Rows from block 3 of the audio encoder, named by matrix and row number. Rows with one number belong to one channel. Each number is 50 + 10 x the weight over the matrix's rms, rounded and kept within 0 to 99. All counts start at 0.
# convs1: first pointwise conv (encoder.blocks.3.convs.1.weight, 112x112x1), inputs 0-55
# convs3: second pointwise conv (encoder.blocks.3.convs.3.weight, 112x112x1, transposed), outputs 0-55
convs1.28:46 50 49 48 63 48 35 58 51 52 44 58 48 40 47 45 66 38 36 32 65 60 73 50 49 51 59 45 28 36 59 48 34 45 48 50 47 47 50 61 43 38 52 47 52 52 43 51 32 66 55 23 55 61 40 55
convs1.29:52 43 50 51 47 42 56 44 28 40 33 42 51 31 60 36 31 46 50 44 34 50 43 55 62 52 40 40 44 59 47 55 46 44 39 37 38 74 49 45 41 57 61 49 55 59 55 36 32 47 53 34 43 59 68 65
convs1.30:63 47 50 52 51 36 46 47 46 62 58 47 43 53 53 51 50 56 45 70 43 31 62 61 44 52 36 61 42 57 54 60 63 52 45 58 57 37 49 53 46 38 42 66 43 59 55 61 63 51 61 46 58 36 19 42
convs1.31:32 44 28 44 55 35 54 43 43 45 35 30 58 49 49 51 51 53 54 38 29 44 53 49 57 57 52 36 53 47 50 43 51 48 68 72 50 56 42 47 74 51 46 62 64 55 58 47 68 42 40 47 53 74 41 56
convs1.32:44 50 57 29 46 49 48 40 52 65 47 30 48 57 54 31 70 47 41 54 53 72 49 51 43 34 44 45 46 49 53 47 43 44 50 64 41 56 52 67 60 47 52 54 50 36 44 49 41 55 53 23 57 56 14 35
convs1.33:51 48 52 50 51 47 54 51 61 44 43 46 43 43 55 22 35 52 56 65 43 42 70 52 49 57 68 50 34 62 58 66 70 41 39 54 54 56 54 56 47 63 46 58 48 31 56 45 62 52 54 49 53 57 43 40
convs1.34:70 48 65 52 42 38 57 44 58 49 45 45 42 58 42 61 61 38 58 52 56 32 50 33 43 44 55 45 47 54 48 64 35 61 64 49 44 52 44 56 54 54 37 62 50 45 24 40 30 57 62 58 44 59 48 40
convs1.35:44 49 60 59 44 62 23 45 44 52 54 60 64 38 54 54 29 52 61 53 36 39 72 56 43 55 59 61 50 54 49 55 55 53 76 47 48 40 60 57 46 68 58 53 52 48 44 57 54 54 45 53 45 56 46 50
convs1.36:59 47 45 41 38 43 60 50 46 68 62 45 45 63 75 51 62 55 47 64 63 65 47 50 51 45 45 41 52 61 38 47 47 63 59 69 38 42 46 39 46 41 45 59 32 47 59 28 45 40 41 44 52 41 55 53
convs1.37:61 48 55 64 61 52 46 30 49 44 61 32 60 43 51 42 60 34 55 57 59 44 35 49 47 53 36 61 51 52 66 39 46 41 56 61 50 57 41 38 43 43 73 57 57 28 49 68 46 44 55 41 62 60 46 38
convs1.38:62 43 51 46 46 35 55 48 40 43 58 51 48 44 44 39 42 40 54 65 30 35 40 68 50 49 36 45 48 50 53 52 40 64 58 37 51 26 56 50 55 49 32 76 43 27 44 53 42 37 51 38 22 55 45 47
convs1.39:47 60 47 55 54 56 58 31 36 49 51 38 54 33 33 67 26 52 53 42 52 57 42 35 39 46 48 64 49 45 66 42 28 75 42 47 27 36 60 51 58 59 64 41 49 50 62 53 37 56 58 40 58 51 46 38
convs1.40:46 44 49 53 49 54 63 45 52 49 62 74 65 58 63 40 42 59 48 44 62 24 84 66 56 69 46 54 35 41 39 50 44 50 48 48 58 55 49 50 39 58 58 64 48 54 52 50 50 58 38 42 53 43 60 53
convs1.41:50 48 53 58 57 58 49 53 35 54 64 53 58 56 61 26 47 37 48 53 53 37 27 67 51 44 56 68 40 43 58 67 44 45 46 66 53 32 62 40 48 55 70 45 44 42 40 53 46 60 61 31 55 40 53 48
convs1.42:57 41 61 61 38 48 43 38 64 45 36 68 67 23 48 54 49 53 35 69 82 53 49 49 59 42 46 41 53 50 63 43 47 40 41 40 55 41 58 33 46 57 44 50 51 41 50 54 49 37 39 68 48 50 52 40
convs1.43:54 46 57 39 61 46 64 54 50 54 58 32 49 42 47 40 44 57 52 55 54 46 49 49 46 58 46 34 56 53 48 49 54 59 69 41 47 51 34 68 65 50 45 62 52 31 49 46 59 45 41 50 65 70 48 43
convs1.44:45 51 44 49 59 50 45 44 59 34 57 41 50 33 47 60 51 45 70 49 51 49 21 45 51 31 62 30 49 66 44 48 32 44 53 54 44 36 49 24 58 46 62 56 63 51 50 48 57 30 52 62 49 46 58 37
convs1.45:40 43 54 51 41 46 49 44 45 43 62 60 71 63 44 46 53 47 31 50 46 42 44 46 45 48 43 45 40 33 60 50 46 68 35 46 57 46 35 52 22 51 46 63 64 43 67 57 22 58 62 44 61 48 50 50
convs1.48:35 38 41 47 63 71 66 41 47 52 25 43 41 47 52 50 39 41 48 49 60 43 47 48 42 61 53 45 49 34 69 49 40 42 46 33 67 63 61 26 57 37 48 49 45 58 48 49 32 44 50 53 42 38 54 53
convs1.49:32 65 66 59 50 67 39 49 47 37 36 56 45 44 56 43 43 57 49 47 48 68 31 55 51 51 52 55 50 55 58 49 49 63 49 48 50 66 67 42 49 41 69 58 65 39 54 46 42 44 60 56 52 41 64 47
convs1.53:52 39 48 68 37 69 61 34 48 48 57 70 63 50 69 44 48 58 38 51 51 51 60 31 48 60 65 42 45 59 50 38 60 49 44 49 49 55 46 60 33 37 55 35 61 53 49 35 52 51 35 80 37 52 68 62
convs1.54:63 41 46 50 46 46 66 35 32 66 55 44 49 55 45 46 58 40 52 52 47 50 47 49 75 50 24 52 63 44 41 53 60 53 53 24 49 48 54 56 35 56 42 43 55 51 55 43 70 47 42 53 43 39 62 53
convs1.55:71 69 57 62 46 53 54 53 44 64 58 33 49 43 50 45 47 49 47 44 62 55 61 42 58 65 58 65 56 32 50 22 41 63 47 57 55 53 47 37 42 60 63 44 62 51 46 42 49 57 66 57 58 47 66 52
convs1.57:56 62 45 55 51 43 50 29 49 45 61 56 52 48 46 35 41 50 45 31 53 51 58 49 57 48 45 19 72 39 35 41 42 42 41 53 49 51 47 58 60 45 54 60 49 44 63 56 51 54 57 55 63 59 45 47
convs1.58:55 46 47 49 39 42 41 63 48 61 38 59 63 58 61 38 47 47 45 44 72 31 29 51 57 49 53 43 57 44 43 40 53 46 59 59 26 61 50 54 52 46 59 49 54 50 46 39 66 50 49 41 48 46 54 52
convs1.59:56 33 49 56 56 59 65 59 62 59 52 51 29 47 45 65 56 45 53 43 51 40 38 44 50 58 55 70 47 52 61 50 45 59 53 54 62 60 53 12 62 38 72 66 59 42 53 72 52 43 48 60 43 37 46 62
convs1.60:38 41 61 66 47 36 47 54 44 51 47 54 43 67 50 53 43 50 43 49 48 57 40 54 49 62 52 51 46 55 56 29 53 58 54 56 46 45 41 51 40 45 64 74 64 41 59 49 39 57 66 53 49 37 79 51
convs1.61:56 51 29 63 58 37 62 70 74 63 49 53 38 41 54 47 32 57 57 62 33 67 52 45 43 50 44 46 46 54 65 64 51 59 58 62 64 52 58 44 58 56 56 56 40 58 54 58 56 46 48 56 51 68 44 39
convs3.28:61 46 54 58 44 66 52 60 59 45 49 48 36 61 43 52 67 51 62 54 44 54 34 54 59 43 58 37 53 46 41 51 69 44 53 46 57 46 57 55 48 61 40 47 47 57 53 51 58 69 68 36 52 69 56 34
convs3.29:55 35 46 53 49 49 58 57 56 58 41 39 50 47 39 64 65 42 34 45 45 54 49 48 27 47 46 44 45 53 65 66 56 51 35 34 46 52 39 61 47 76 46 39 57 67 40 63 41 44 43 54 56 53 49 59
convs3.30:44 56 53 46 48 38 57 49 39 47 67 40 37 57 55 42 75 50 53 55 48 74 62 55 60 52 55 54 29 41 50 52 49 56 45 48 60 34 41 40 57 65 39 40 59 50 59 75 56 47 62 43 47 51 60 56
convs3.31:50 54 52 49 51 55 53 37 30 50 57 63 70 60 63 41 35 45 47 51 48 46 66 61 48 36 56 54 56 62 74 49 48 44 28 47 49 43 47 61 50 42 54 32 42 44 55 55 35 63 65 68 63 50 66 57
convs3.32:53 52 53 74 54 56 49 57 65 69 48 50 50 45 50 38 47 46 48 51 58 47 67 58 41 64 62 52 50 40 54 55 43 50 32 58 38 64 47 60 76 41 40 51 42 64 65 50 47 43 54 23 47 60 19 40
convs3.33:52 49 56 43 57 38 39 53 60 45 38 52 47 36 41 63 45 60 58 49 60 58 46 48 49 42 75 39 70 46 44 45 48 52 45 57 62 54 41 39 40 35 40 50 48 45 57 47 57 41 40 44 51 47 37 38
convs3.34:57 42 43 53 66 43 45 59 40 47 37 50 47 52 44 46 23 52 51 43 62 50 36 38 45 51 58 57 50 49 42 45 46 45 63 54 51 54 52 46 60 52 61 51 49 30 35 64 61 40 56 57 60 73 47 60
convs3.35:66 66 48 39 40 51 71 53 66 45 48 54 36 43 56 57 56 35 40 47 35 50 56 63 38 29 60 70 53 55 73 36 40 42 71 43 63 54 66 47 58 38 45 41 47 44 46 57 38 68 48 49 43 52 55 47
convs3.36:56 44 47 69 44 50 46 38 37 44 52 45 52 49 49 75 69 50 40 51 57 38 63 55 38 55 62 38 39 41 43 52 74 54 35 34 40 55 62 52 40 52 42 45 64 62 75 71 44 50 44 45 56 36 53 46
convs3.37:37 50 47 39 41 48 73 79 38 57 57 54 42 57 56 33 40 60 50 50 43 55 29 56 42 63 45 40 41 50 54 30 61 38 38 44 44 50 55 72 52 42 72 59 43 64 43 27 61 79 68 45 40 47 74 63
convs3.38:41 44 53 52 54 64 48 56 47 50 45 55 07 41 51 37 42 54 58 42 51 31 45 48 47 59 60 49 51 60 66 57 64 63 34 56 66 40 45 44 39 71 44 36 52 62 54 45 38 36 40 38 53 52 44 42
convs3.39:36 54 60 35 39 50 40 41 80 57 51 40 61 41 49 64 19 48 57 50 52 57 57 33 52 62 68 41 46 35 51 43 50 51 58 62 42 60 52 46 45 69 61 81 51 56 50 54 30 37 81 40 55 45 50 64
convs3.40:43 45 45 48 57 51 38 52 50 59 45 59 42 51 46 37 32 55 78 61 48 51 50 50 51 37 78 69 58 47 68 44 54 28 71 63 61 43 55 60 41 54 46 50 48 63 47 38 40 60 55 57 54 47 50 44
convs3.41:53 39 45 49 63 37 41 48 42 48 54 46 59 55 53 41 51 52 66 60 52 47 43 29 28 51 39 74 47 40 71 65 31 44 64 57 44 58 36 72 37 61 57 50 60 44 66 48 61 43 47 57 45 64 37 37
convs3.42:46 58 46 44 60 54 46 34 49 52 40 54 38 54 47 54 46 47 71 47 58 59 64 66 36 49 41 50 38 38 46 55 50 46 58 50 47 50 45 43 50 49 47 48 41 59 42 61 45 59 57 62 47 38 22 47
convs3.43:65 43 59 39 40 67 50 53 66 46 46 67 41 64 42 44 35 46 49 41 54 51 61 50 31 60 56 31 58 49 28 48 63 45 61 48 67 57 47 69 51 63 52 66 34 34 33 51 52 46 52 70 40 60 71 54
convs3.44:51 57 49 54 55 47 50 48 55 58 53 51 50 59 51 48 58 55 35 44 53 43 43 42 52 46 54 48 48 68 44 33 63 34 46 49 49 69 52 69 47 38 45 57 51 43 50 62 61 27 51 40 50 27 42 57
convs3.45:63 66 46 32 32 63 45 31 36 57 36 37 47 66 57 59 49 48 44 41 45 65 49 34 26 35 65 34 32 43 34 41 59 39 56 52 46 44 66 48 36 44 48 56 48 63 76 45 50 66 60 43 52 38 53 58
convs3.48:48 53 41 54 58 52 54 41 25 25 50 63 50 50 44 47 40 47 45 57 39 57 44 44 45 42 42 43 70 50 51 59 48 40 49 31 61 49 57 42 35 44 56 40 54 48 54 55 23 65 54 48 63 48 66 50
convs3.49:57 54 47 45 40 46 42 63 52 43 56 48 44 56 54 42 36 44 45 46 40 50 43 54 65 52 49 50 53 37 75 51 49 42 50 60 47 87 41 44 48 40 48 41 51 57 48 44 47 51 66 54 38 57 44 43
convs3.53:27 43 53 66 44 45 45 47 35 31 51 44 42 38 23 66 19 33 33 65 35 51 56 37 65 58 34 62 44 51 61 50 47 56 43 60 44 66 47 48 48 36 45 50 33 32 63 34 66 45 50 61 52 78 33 61
convs3.54:51 44 52 45 71 66 49 41 42 51 71 52 60 51 59 42 51 52 56 40 44 55 42 56 39 37 44 45 55 41 45 48 40 36 56 52 52 53 38 29 70 44 33 34 45 56 48 53 61 46 50 43 51 77 55 41
convs3.55:48 64 47 57 51 55 64 52 47 34 67 72 43 34 46 47 37 55 60 54 46 40 56 39 62 46 41 43 44 50 51 62 37 64 50 48 47 66 38 35 43 48 46 56 48 50 51 62 49 44 54 26 59 58 37 34
convs3.57:37 40 51 50 49 44 35 52 44 36 39 39 47 42 42 53 57 50 41 49 61 45 60 55 57 52 53 54 66 44 62 29 25 64 30 39 56 36 35 60 37 68 52 69 42 57 45 47 44 53 40 59 57 43 43 60
convs3.58:47 60 51 54 60 53 51 50 46 53 34 42 49 67 72 48 59 60 43 50 63 51 29 45 59 54 49 35 41 55 50 65 51 42 49 49 54 46 53 69 57 48 56 39 40 39 64 57 47 45 51 46 45 38 62 41
convs3.59:50 54 48 44 48 48 28 54 50 50 69 55 44 53 73 46 62 49 53 43 45 45 40 51 29 36 57 38 53 66 41 47 65 43 40 42 42 53 46 43 55 42 34 52 34 63 34 34 40 62 42 53 56 53 46 26
convs3.60:51 44 47 48 48 65 61 47 52 51 49 36 61 72 53 50 43 59 54 45 44 43 47 49 41 55 30 55 43 48 45 59 58 51 63 52 52 41 57 51 46 34 37 47 52 55 36 50 54 53 43 44 47 56 50 40
convs3.61:51 50 45 56 70 68 24 42 57 64 40 41 37 54 70 47 45 47 57 59 68 33 75 55 41 43 35 59 64 49 48 61 41 61 26 43 34 71 45 44 60 57 63 48 47 47 48 46 53 44 40 49 55 57 42 37