{
  "train_examples": 15625,
  "decoder_activation": "gelu",
  "decoder_mlp_ratio": 6,
  "decoder_dropout": 0.1,
  "decoder_inner_norm": false,
  "decoder_connector": "mlp",
  "learning_rate": 0.023
}
Rows from block 3 of the audio encoder, named by matrix and row number. Rows with one number belong to one channel. Each number is 128 + 24 x the weight over its row's rms, rounded and kept within 0 to 255. All counts start at 0. Numbers have three digits each. After the name is the row's rms in percent of the matrix's.
# convs1: first pointwise conv (encoder.blocks.3.convs.1.weight, 112x112x1), inputs 56-111
# convs3: second pointwise conv (encoder.blocks.3.convs.3.weight, 112x112x1, transposed), outputs 56-111
convs1.0 096:117109129112159143066178152120148134100099103108118150141171129078088137122124138150155102134141126102121124118124158100163104140114162186078092145140154118144157087145
convs3.0 098:099126142088098114118112105134160125140085144107148116119156129103089184149133115076124132118127147107138143158116141142133086146079105170141135160113110114110171104124
convs1.1 102:095138179134124124124093081124150114146112130138142128158145121145119148147177179104106109096137120154121097132098137140086152149136131084112133126144136160114106113092
convs3.1 101:141111111143139146112149147088104153127121176166155120161099154142114150123136103093140098111121136133117181144131133126130127113150076143140126195126095158201151119092
convs1.2 103:114160126110147107108100116111139103123080159092126135122115119132178146107112089165100125142142128123134115146112104123100110103148132173175132093198146131102096138144
convs3.2 093:122134152158124137155171121126103075149098146141167101134169143122115126095123165116150085172124129165095143115133119157142125139119095126147103115128161100090134161150
convs1.3 108:097121135125108138106145138173162118108127116122101108105068117136139091223096130124112150107139122109118102093112096119119165115125152170079115153138127118167150131137
convs3.3 096:087128095148137132153157125149116150167102154101152125117114167079118130090118161107106067151133106150085123156142158141086090137177144145171131116110089120127120125128
convs1.4 105:147119135083144130116097097166134117171069137163132189114176146121107138148117097140102087170121133138142121131166150080114157133146149127106160182150110124103113130109
convs3.4 090:126106108137138114123141107116109137123050151132123131129149140163070108142162182160140141139116136109137133167111150101092135103142145180164109145099165164125126103149
convs1.5 098:120107148161116147107160121107103112101109144103120118156168116093143185105136165122123122142081132146160132111141116152146151135149117161174140142169103103135135114105
convs3.5 094:099143138112132139153145132176096150148121101137063118146143160105088147104105142099129112148145101120134151136146117136122124143127103128111115125158128140106128164161
convs1.6 097:120153118173154084104150144160156106120149153118088124113136114157121126116114115113066093142149138123104141112142164121196100148140120110119105134125154148142167170085
convs3.6 109:139137122141159112151116111106109135167090178077095154118145117168071124111081117162108106138144135114150072137124123155107114132146121151136148140110090174135126131139
convs1.7 089:147107151132120154135156114121108154171098100151148156077093129136131104163086120122160141131115131131147122129150129120144138133129157146115137104119099094118128145132
convs3.7 085:175121093114150132155100129099113155098136137145099139127125141140154158111082155191132130152113176112146098186140139110116142124109137126151130127125139137121120109091
convs1.8 101:092122125114120151107137116111147118144118083191136096123151160116109150124142124122139143117151114153105156073149116109159136160136074131111133108160124100122127160085
convs3.8 097:122176131086128142139128150122096146115125155102124137086139163136126134168104112116141100125126135116168122128081138138098140085141174133083117141126085173132056139173
convs1.10 109:112147137149123168084136150131135160123126150104084114113149144116076112157084116133112148110139121110115162145097114117146118116121106111127119211121088139130128147140
convs3.10 102:123167144139082135136116092166181124160105134118121141156140140133106171146085116142148148119090118128139126102110096129116119165160071127087109156134102128147093130161
convs1.11 100:130140120094127133144100131116139133104166131124104119130106164125157126140105108156108148155137124205125116108126162131153152062122112089117095124112124184110126162147
convs3.11 099:148076140147117129112105121135145125134167126145199086165165109161124110113116170135110169099066166142146134141143123132133143077119137126129104120155137125104134105142
convs1.12 101:143099145130085176122187145124145112151108118125180141132146130068133162114139164100149148122160130111144121092111133110108145133101135133122102132101146145097179113127
convs3.12 096:144146116097128126116114144155107151117180192153154127122117143163090108080149195115147125115110122121109151137088131135125133091145141068175141121109111146139111118138
convs1.13 093:155127113106133096100150168145146113082136122092094113116143137137087133155113142095133129102145100089111102133124138130151134120121142139076112142093109126137123161148
convs3.13 097:142106130133111103174127110152134136172153116097178097101109119087129108169111158128102157129125173142137094145158090115134115080123114152096145150112146112125142174104
convs1.15 100:128141153133130155124106146162108129108158149179128164096145164110136122151149139144134161185115117072140134110122159135131089158105140126139130119127122173164113074119
convs3.15 092:151085142144084127137134168119142131109105186131139105090170127084150125101143126132132138153091128149137204129146110159127125119115135155064134116144151142126157147132
convs1.16 101:165116131104137158131157130118149107123113111104142107115148113081096127129119170145129125118081131139109118119114102109086100090166153094133138154129133113098134102134
convs3.16 103:129128145131183084146141127120145138098133119105095140142096125098142136129104108134136107121113129132113123148127148123124125125122124130119138124095138081163104125157
convs1.17 107:111115134110123120178113108119119107083111111100135098144122148148097127161148102130088116146153122137111027165112140101115119139171129130118134115162137170107088152130
convs3.17 110:117164143140104119119119143165125093175128138109173113118129161146133161127101152130119111103106108157150077177137136139117139106136129120126131090134112148148098125089
convs1.18 089:125181095093136058151127103159166098119137118154089164153113131120104127115161113125142155114147128088160103119171111128116127149157148098129111163137167153141126137105
convs3.18 100:130112155145083120141158083076113173147135166135103126121116109127098144160124144130145147138134107108141119123143143112135133156161111180133102127078142103156138122158
convs1.20 101:152077148110099180117132115128135100119084114093139095163098172114144143111146099145151141151126141140126129114118138130124064109149118172128185120091094129102124130179
convs3.20 090:151161099121136141091101134091117133139166128104150127130128119106085118085098124137099164111138101109071108149143117109151126121139161144123115086092130169163177125102
convs1.22 091:111126127110125107125098095099140128150125110146142110119167155151171077163146100110133077116135119096169094102140125110126110126169125156097108158089107135194120116146
convs3.22 111:132104156100155137127097104140126127091114142104109113146098150129149155083117141109123121187135146113047172100109105083113134128111135093144143105090141089110153144144
convs1.23 093:128076103156095129132148114129104136158121096100089134125109150154108103125123133081115099159095122097108101100099136121133119108131139170148115176108136159108129118122
convs3.23 095:155144146160130121118132104158126122103118124145107106154118117094142119154154123137078143127159107102131141077104168096127132141130110130130117138127102137086134117121
convs1.24 098:139127120129126097167113179126154125135103117108138148122092125119138094119169115126151121073113120149120151177120100152087118169121103136137146118137075117163138137121
convs3.24 099:126123143092068122145152124112133104153117136146135103179107152152113134126126144135129094119136131126149117142166103075130110119102110087165130127148102131142129091084
convs1.25 091:151119127163135110165129124109128086134102120055117144122190147135106120108113094120136146141162098150122116127106146101140162136144098110082146081136126124134159127147
convs3.25 092:107132145128055130108149139178110146119126130102136148123095158167103141108113171165100087088103129124104137114110123103118119099157119120138118121140108145106145163103
convs1.28 104:151138152130091090159120133131057133100117132127108137150150155143162133109158113133140122166144110164155107082139133089156151084148113161105131105108141095083124143122
convs3.28 097:072109126119133123107112119151164145135175153119129071154152127108093119145101095111136150150166146104074124123154153128118136113128084068112157116121153124134101115141
convs1.29 107:145161112122153139096116147092120122099148128142092148122154143121127135117115123137154072139129134138107142147115114110137119106107163136123094135067100111025123136137
convs3.29 107:208159126146142132120126143095097141112104201105117104115122119160120141129121159108160195107129131121149125122162148132093132131145148120080139129144117177126162101132
convs1.30 094:115110117126140138155135131098129141108108095137130116139142115150172124121114130096139137096134127121162142132144098133166159108127129086164110100117148105216151119158
convs3.30 101:113148081130115134144087167084150128142155155057126141178135116123081110090123124134139094128129113108122159122176094108128134140121140143162126139115149135101122102118
convs1.31 099:123109124141147132131178141119084114123118127154127135111110129119123132127142117131151167104145106135136114127109121101094064144103152162168121149178164147150097139126
convs3.31 094:115135136087133136142121146170097127128161101131117116134111166135116135127116092115135141158096149136111170140099137149128075133114126112143152110101175145120137133122
convs1.32 102:117100129164152143134134117144164117139116142094112092176111116115114132112101131144148122070118132147193104110140103122143116134107133120151140112100138099100128155128
convs3.32 112:133128118066096094149164126164142130104142121100134161146089106123163141146100142139175118084128117127106100137135132160134120100141097154158118181143115159159123162127
convs1.33 097:143125122135167142120163087145102124146088144139126158119097093139174105145132113144138198118117125125127104109122100101124133143095122139167109135116182147100159136084
convs3.33 095:159122158133123112160120090138115088129076127138142119148106133134186137181164144103120140103176120097140145102125129133115158133098188096101087150118089125154142124130
convs1.34 100:105071116116104171130114090153152121109088124171131127130134103157113110080122138129121096145124141140142165120128114110163165124092106095112113134109085091155120169128
convs3.34 101:129142103127114126120100143115135118099169153155127126120104095115113083168124109130122109114122116132129145172107088112081138158131115121096172071167075072146082136142
convs1.35 098:135137093131125129137108096106179112132146163123052144096115134140096152164055150145136106144104117142133133114148135102126145152137128127139134126139097169121090146164
convs3.35 109:079151109162156144072149143171118121129190141146124153155104112139127137142148136091107131114141099137134112113131174110124123152166142129135128132090177128146139135168
convs1.36 102:118139152136109134140084103152108149152170069100127106135070124118073131120130137168128137136112155131163157093127157115084117138109114128131142125102094160096153145151
convs3.36 100:141178113148108120106130103143147131142124105086102156149107137134094112117085109158122116126110153138134153089103103114140137136099110116115156170129075129107123129133
convs1.37 100:118109129079129105128129117154101124100119147161121128133164105143116144117133154112145123163122101117109124120138055144110077084125130119122168105119106133147074098159
convs3.37 108:123100124119128142139129137137158129172152104147116132108117115107130094098161130090143107166161130138109132139126140155126098113119148122159150139095123125122110132166
convs1.38 102:127103127104145102142124121130160128138119170119108115156112125130152183135118119094132108155156121109101182127097136168131167127131135108103110152116091113121144099146
convs3.38 100:167119150121142146140138171122110161163135123129170154117138102120118101147116115092158126131092122136085104129101119142120108081134130120117109136115146132087154143085
convs1.39 098:137189153120118115128102167115148110119092120143116112098101139123151103132129147108149121106151122157095133109091153149136123106119147113141118133091130116147123118106
convs3.39 102:129115151117130144131111136144156120129112112156117120120131145154125140177114126171076143138127124171118123125149118143145152143146105135137133130113126144138122150129
convs1.40 099:160147107116117083148151107093168135160140146076128140112118169129178106118140099145114153110129137114122091105145145143085129128124132116144120128104154105093146151129
convs3.40 099:111109123169142153128099095119096124114120156107117132091198126134112137136155105105123072125132135146131167087107122137120129177149116172129142113121133131117133142112
convs1.41 108:130138129154119122161169084123176131094129142125159105160181098095160161129146110123122110140139145151120113132100097141133165189124102094133122099174121117125115082116
convs3.41 098:090093118123152137113148116171155166140137141120144143139109134108159135136080095126119150143154118133133134142121111161123145135142154141090114124145102091142130157135
convs1.42 103:141155117146085116107101093095108159127096117106103132142146120196154133137137150141128165161081127122123112120149139119127162150142122147131129122111150143115179091128
convs3.42 097:149160149081158126089123069153127126133144124148162117101125127117097085096133157105142107143170155136136156107112092096172132108131089079149138126131095143145098071124
convs1.43 089:116153097105110112087105088108147112138170134126110177128105124140118129110126154093140100154113133102136153090131095117122144181149105077106128134134107151102111090149
convs3.43 103:096103142100088119099124125131141143119101122112131118143130083110138108142127104130167161141122147167062103115114134130141130110153164146113136128114133101119169116137
convs1.44 099:133162116092089137123159139089147169110077168133142106100118153087105125175134139102157142132165139130110120117142112138111134144115141122143137139113105137098136136165
convs3.44 091:138166132094160139109086096170162133114122103179116133120142135137131112093080110143184172138116124138144149124161152127130110163110126125126136155123139185105155136133
convs1.45 098:136136100146199122122119142135128100140117146129162130148129117108102102123104121113099133124090141202103144088127115152139147102144149090114129118113136128141127157133
convs3.45 110:119151122088138134126167093138131163141151118091187124160165166106134128117108122101087144133107104112132170147112131136113113136096132149151154122146100129113107122147
convs1.48 099:092133154148124150057102140100117130124154120117150105101121169130130117121095171097105116115140135160167134127129147124100149150093153124137095120108124123132083112128
convs3.48 098:131133112103083161123167135108114164146081124129123160139126131123121105124167141121104142132133089130128111170158130139175159106160107176137099156104085128147132111156
convs1.49 099:131134115169131148103144139121125110163109137131144143129166131076143137124122103134167124119123127133123098113188131128139059143102113107113190159153166112109075106152
convs3.49 090:115073104072101144088091096138122144127131105108160100130114115103140080184135136127146106139161109162130100117129141125119132120119128109130148148096135120092129154145
convs1.53 105:127140154110139145082090103139116142141147121122136191113157121085086133106105108106131155131129145120135125141108139132096091140082084104137135135133156140147109135148
convs3.53 114:111132109090109101106178138149117139144104135152132129104132119144127117079113160145121127112081150123131119123134085107154134131098103124142134128129122173125121110118
convs1.54 098:105132173148115114126140117118134124165156126128144117093125121172129134051129126108112096102148112169120114142102116111131129147145123134132107115194124142168137106175
convs3.54 098:095111127106169144157142169140101142145124133127112132096150143131152120133169127148120074134140132111088123158134125103107093149107096096175105100136176112139139171131
convs1.55 097:165126160130150144118170150112091123126134112135083129132130122081158134105131093180139115117125128116146149114111197137127151146114082165142149142131145139116114109106
convs3.55 090:142128111094094135131151154147137125102151100058144121093153168120152140122113141109125141082120127110129101140108117141122116132113157111159098118128158101114136117112
convs1.57 096:139149136125123127145145100142152149122179128141084125136182144128113108119145091144106078086108129174113083156120075122128151137102144127114131106097111101126139107076
convs3.57 103:183113145160116104147164116140158134151083172123148117156103120121134101159088154154114134133138156137137098136107134105137110091128150098139112191129098154147134153135
convs1.58 095:099105109130140097115119102111123158131042111155145144153125077107119133180136115158178139131136128132163095132136106120113106113139111099109143130123106103100132092179
convs3.58 091:151154118123114142107123183168158175115093086113134170103144156153156135128103152101112119145127122135121157147145153148133118113101116141095166103149133068106152137116
convs1.59 118:109172127126158160109144124138145136161106145126125124124206146184133106128103154204146147102130114094098154129146102118145142152157130129114144094117111102094129110107
convs3.59 096:122154111107107144165112163099107102132132141102095138137082109148166103091169122148118162128104142113157143123134130106158114152126167156108136104141125111113123133140
convs1.60 098:117119140130136131179078082114108149158100145149150142111104119132114098153112126094132138137152101129157094119150144118070079166158120108144140155142147158110129085110
convs3.60 089:110176110115089101111096145103124108114133115091105130143116141148152118083125126126098122029142104137115188131126123128130107142164124143090102084109092158126105130149
convs1.61 099:161132113097126104115139138117138109144195117138116112104143110165160140162125103150142100141114115157116132140169143099148117129094132142055152144126096127148115101111
convs3.61 101:104145141121126132138133138108131124131122169135154142129124096164132092088157107135134113137144171114120130102143114135160142110156131147134177176156114143117115121134
convs1.62 101:113148137143173151140097130118126154148149161164151128138106134131112127106115142104134137110163134147102118139139143133107114115168127099098106138166029112131148135133
convs3.62 096:138127095123144139124166138142112136125155108157097105136138108100120123131076164121145120139112133162159150113085121131099118187130139144132150111122178108129131114122
convs1.63 096:158143123102068150130127138108145121105133100149144160169087123115109147141121141169107155089159133143131132157151096122126097160098092157121131132111106131121152138120
convs3.63 091:116189091118147135112117087115097116140129117126087135136117106138165156132122163111146167143126134131116114152090108150159152160116161096137149114130170098115110128100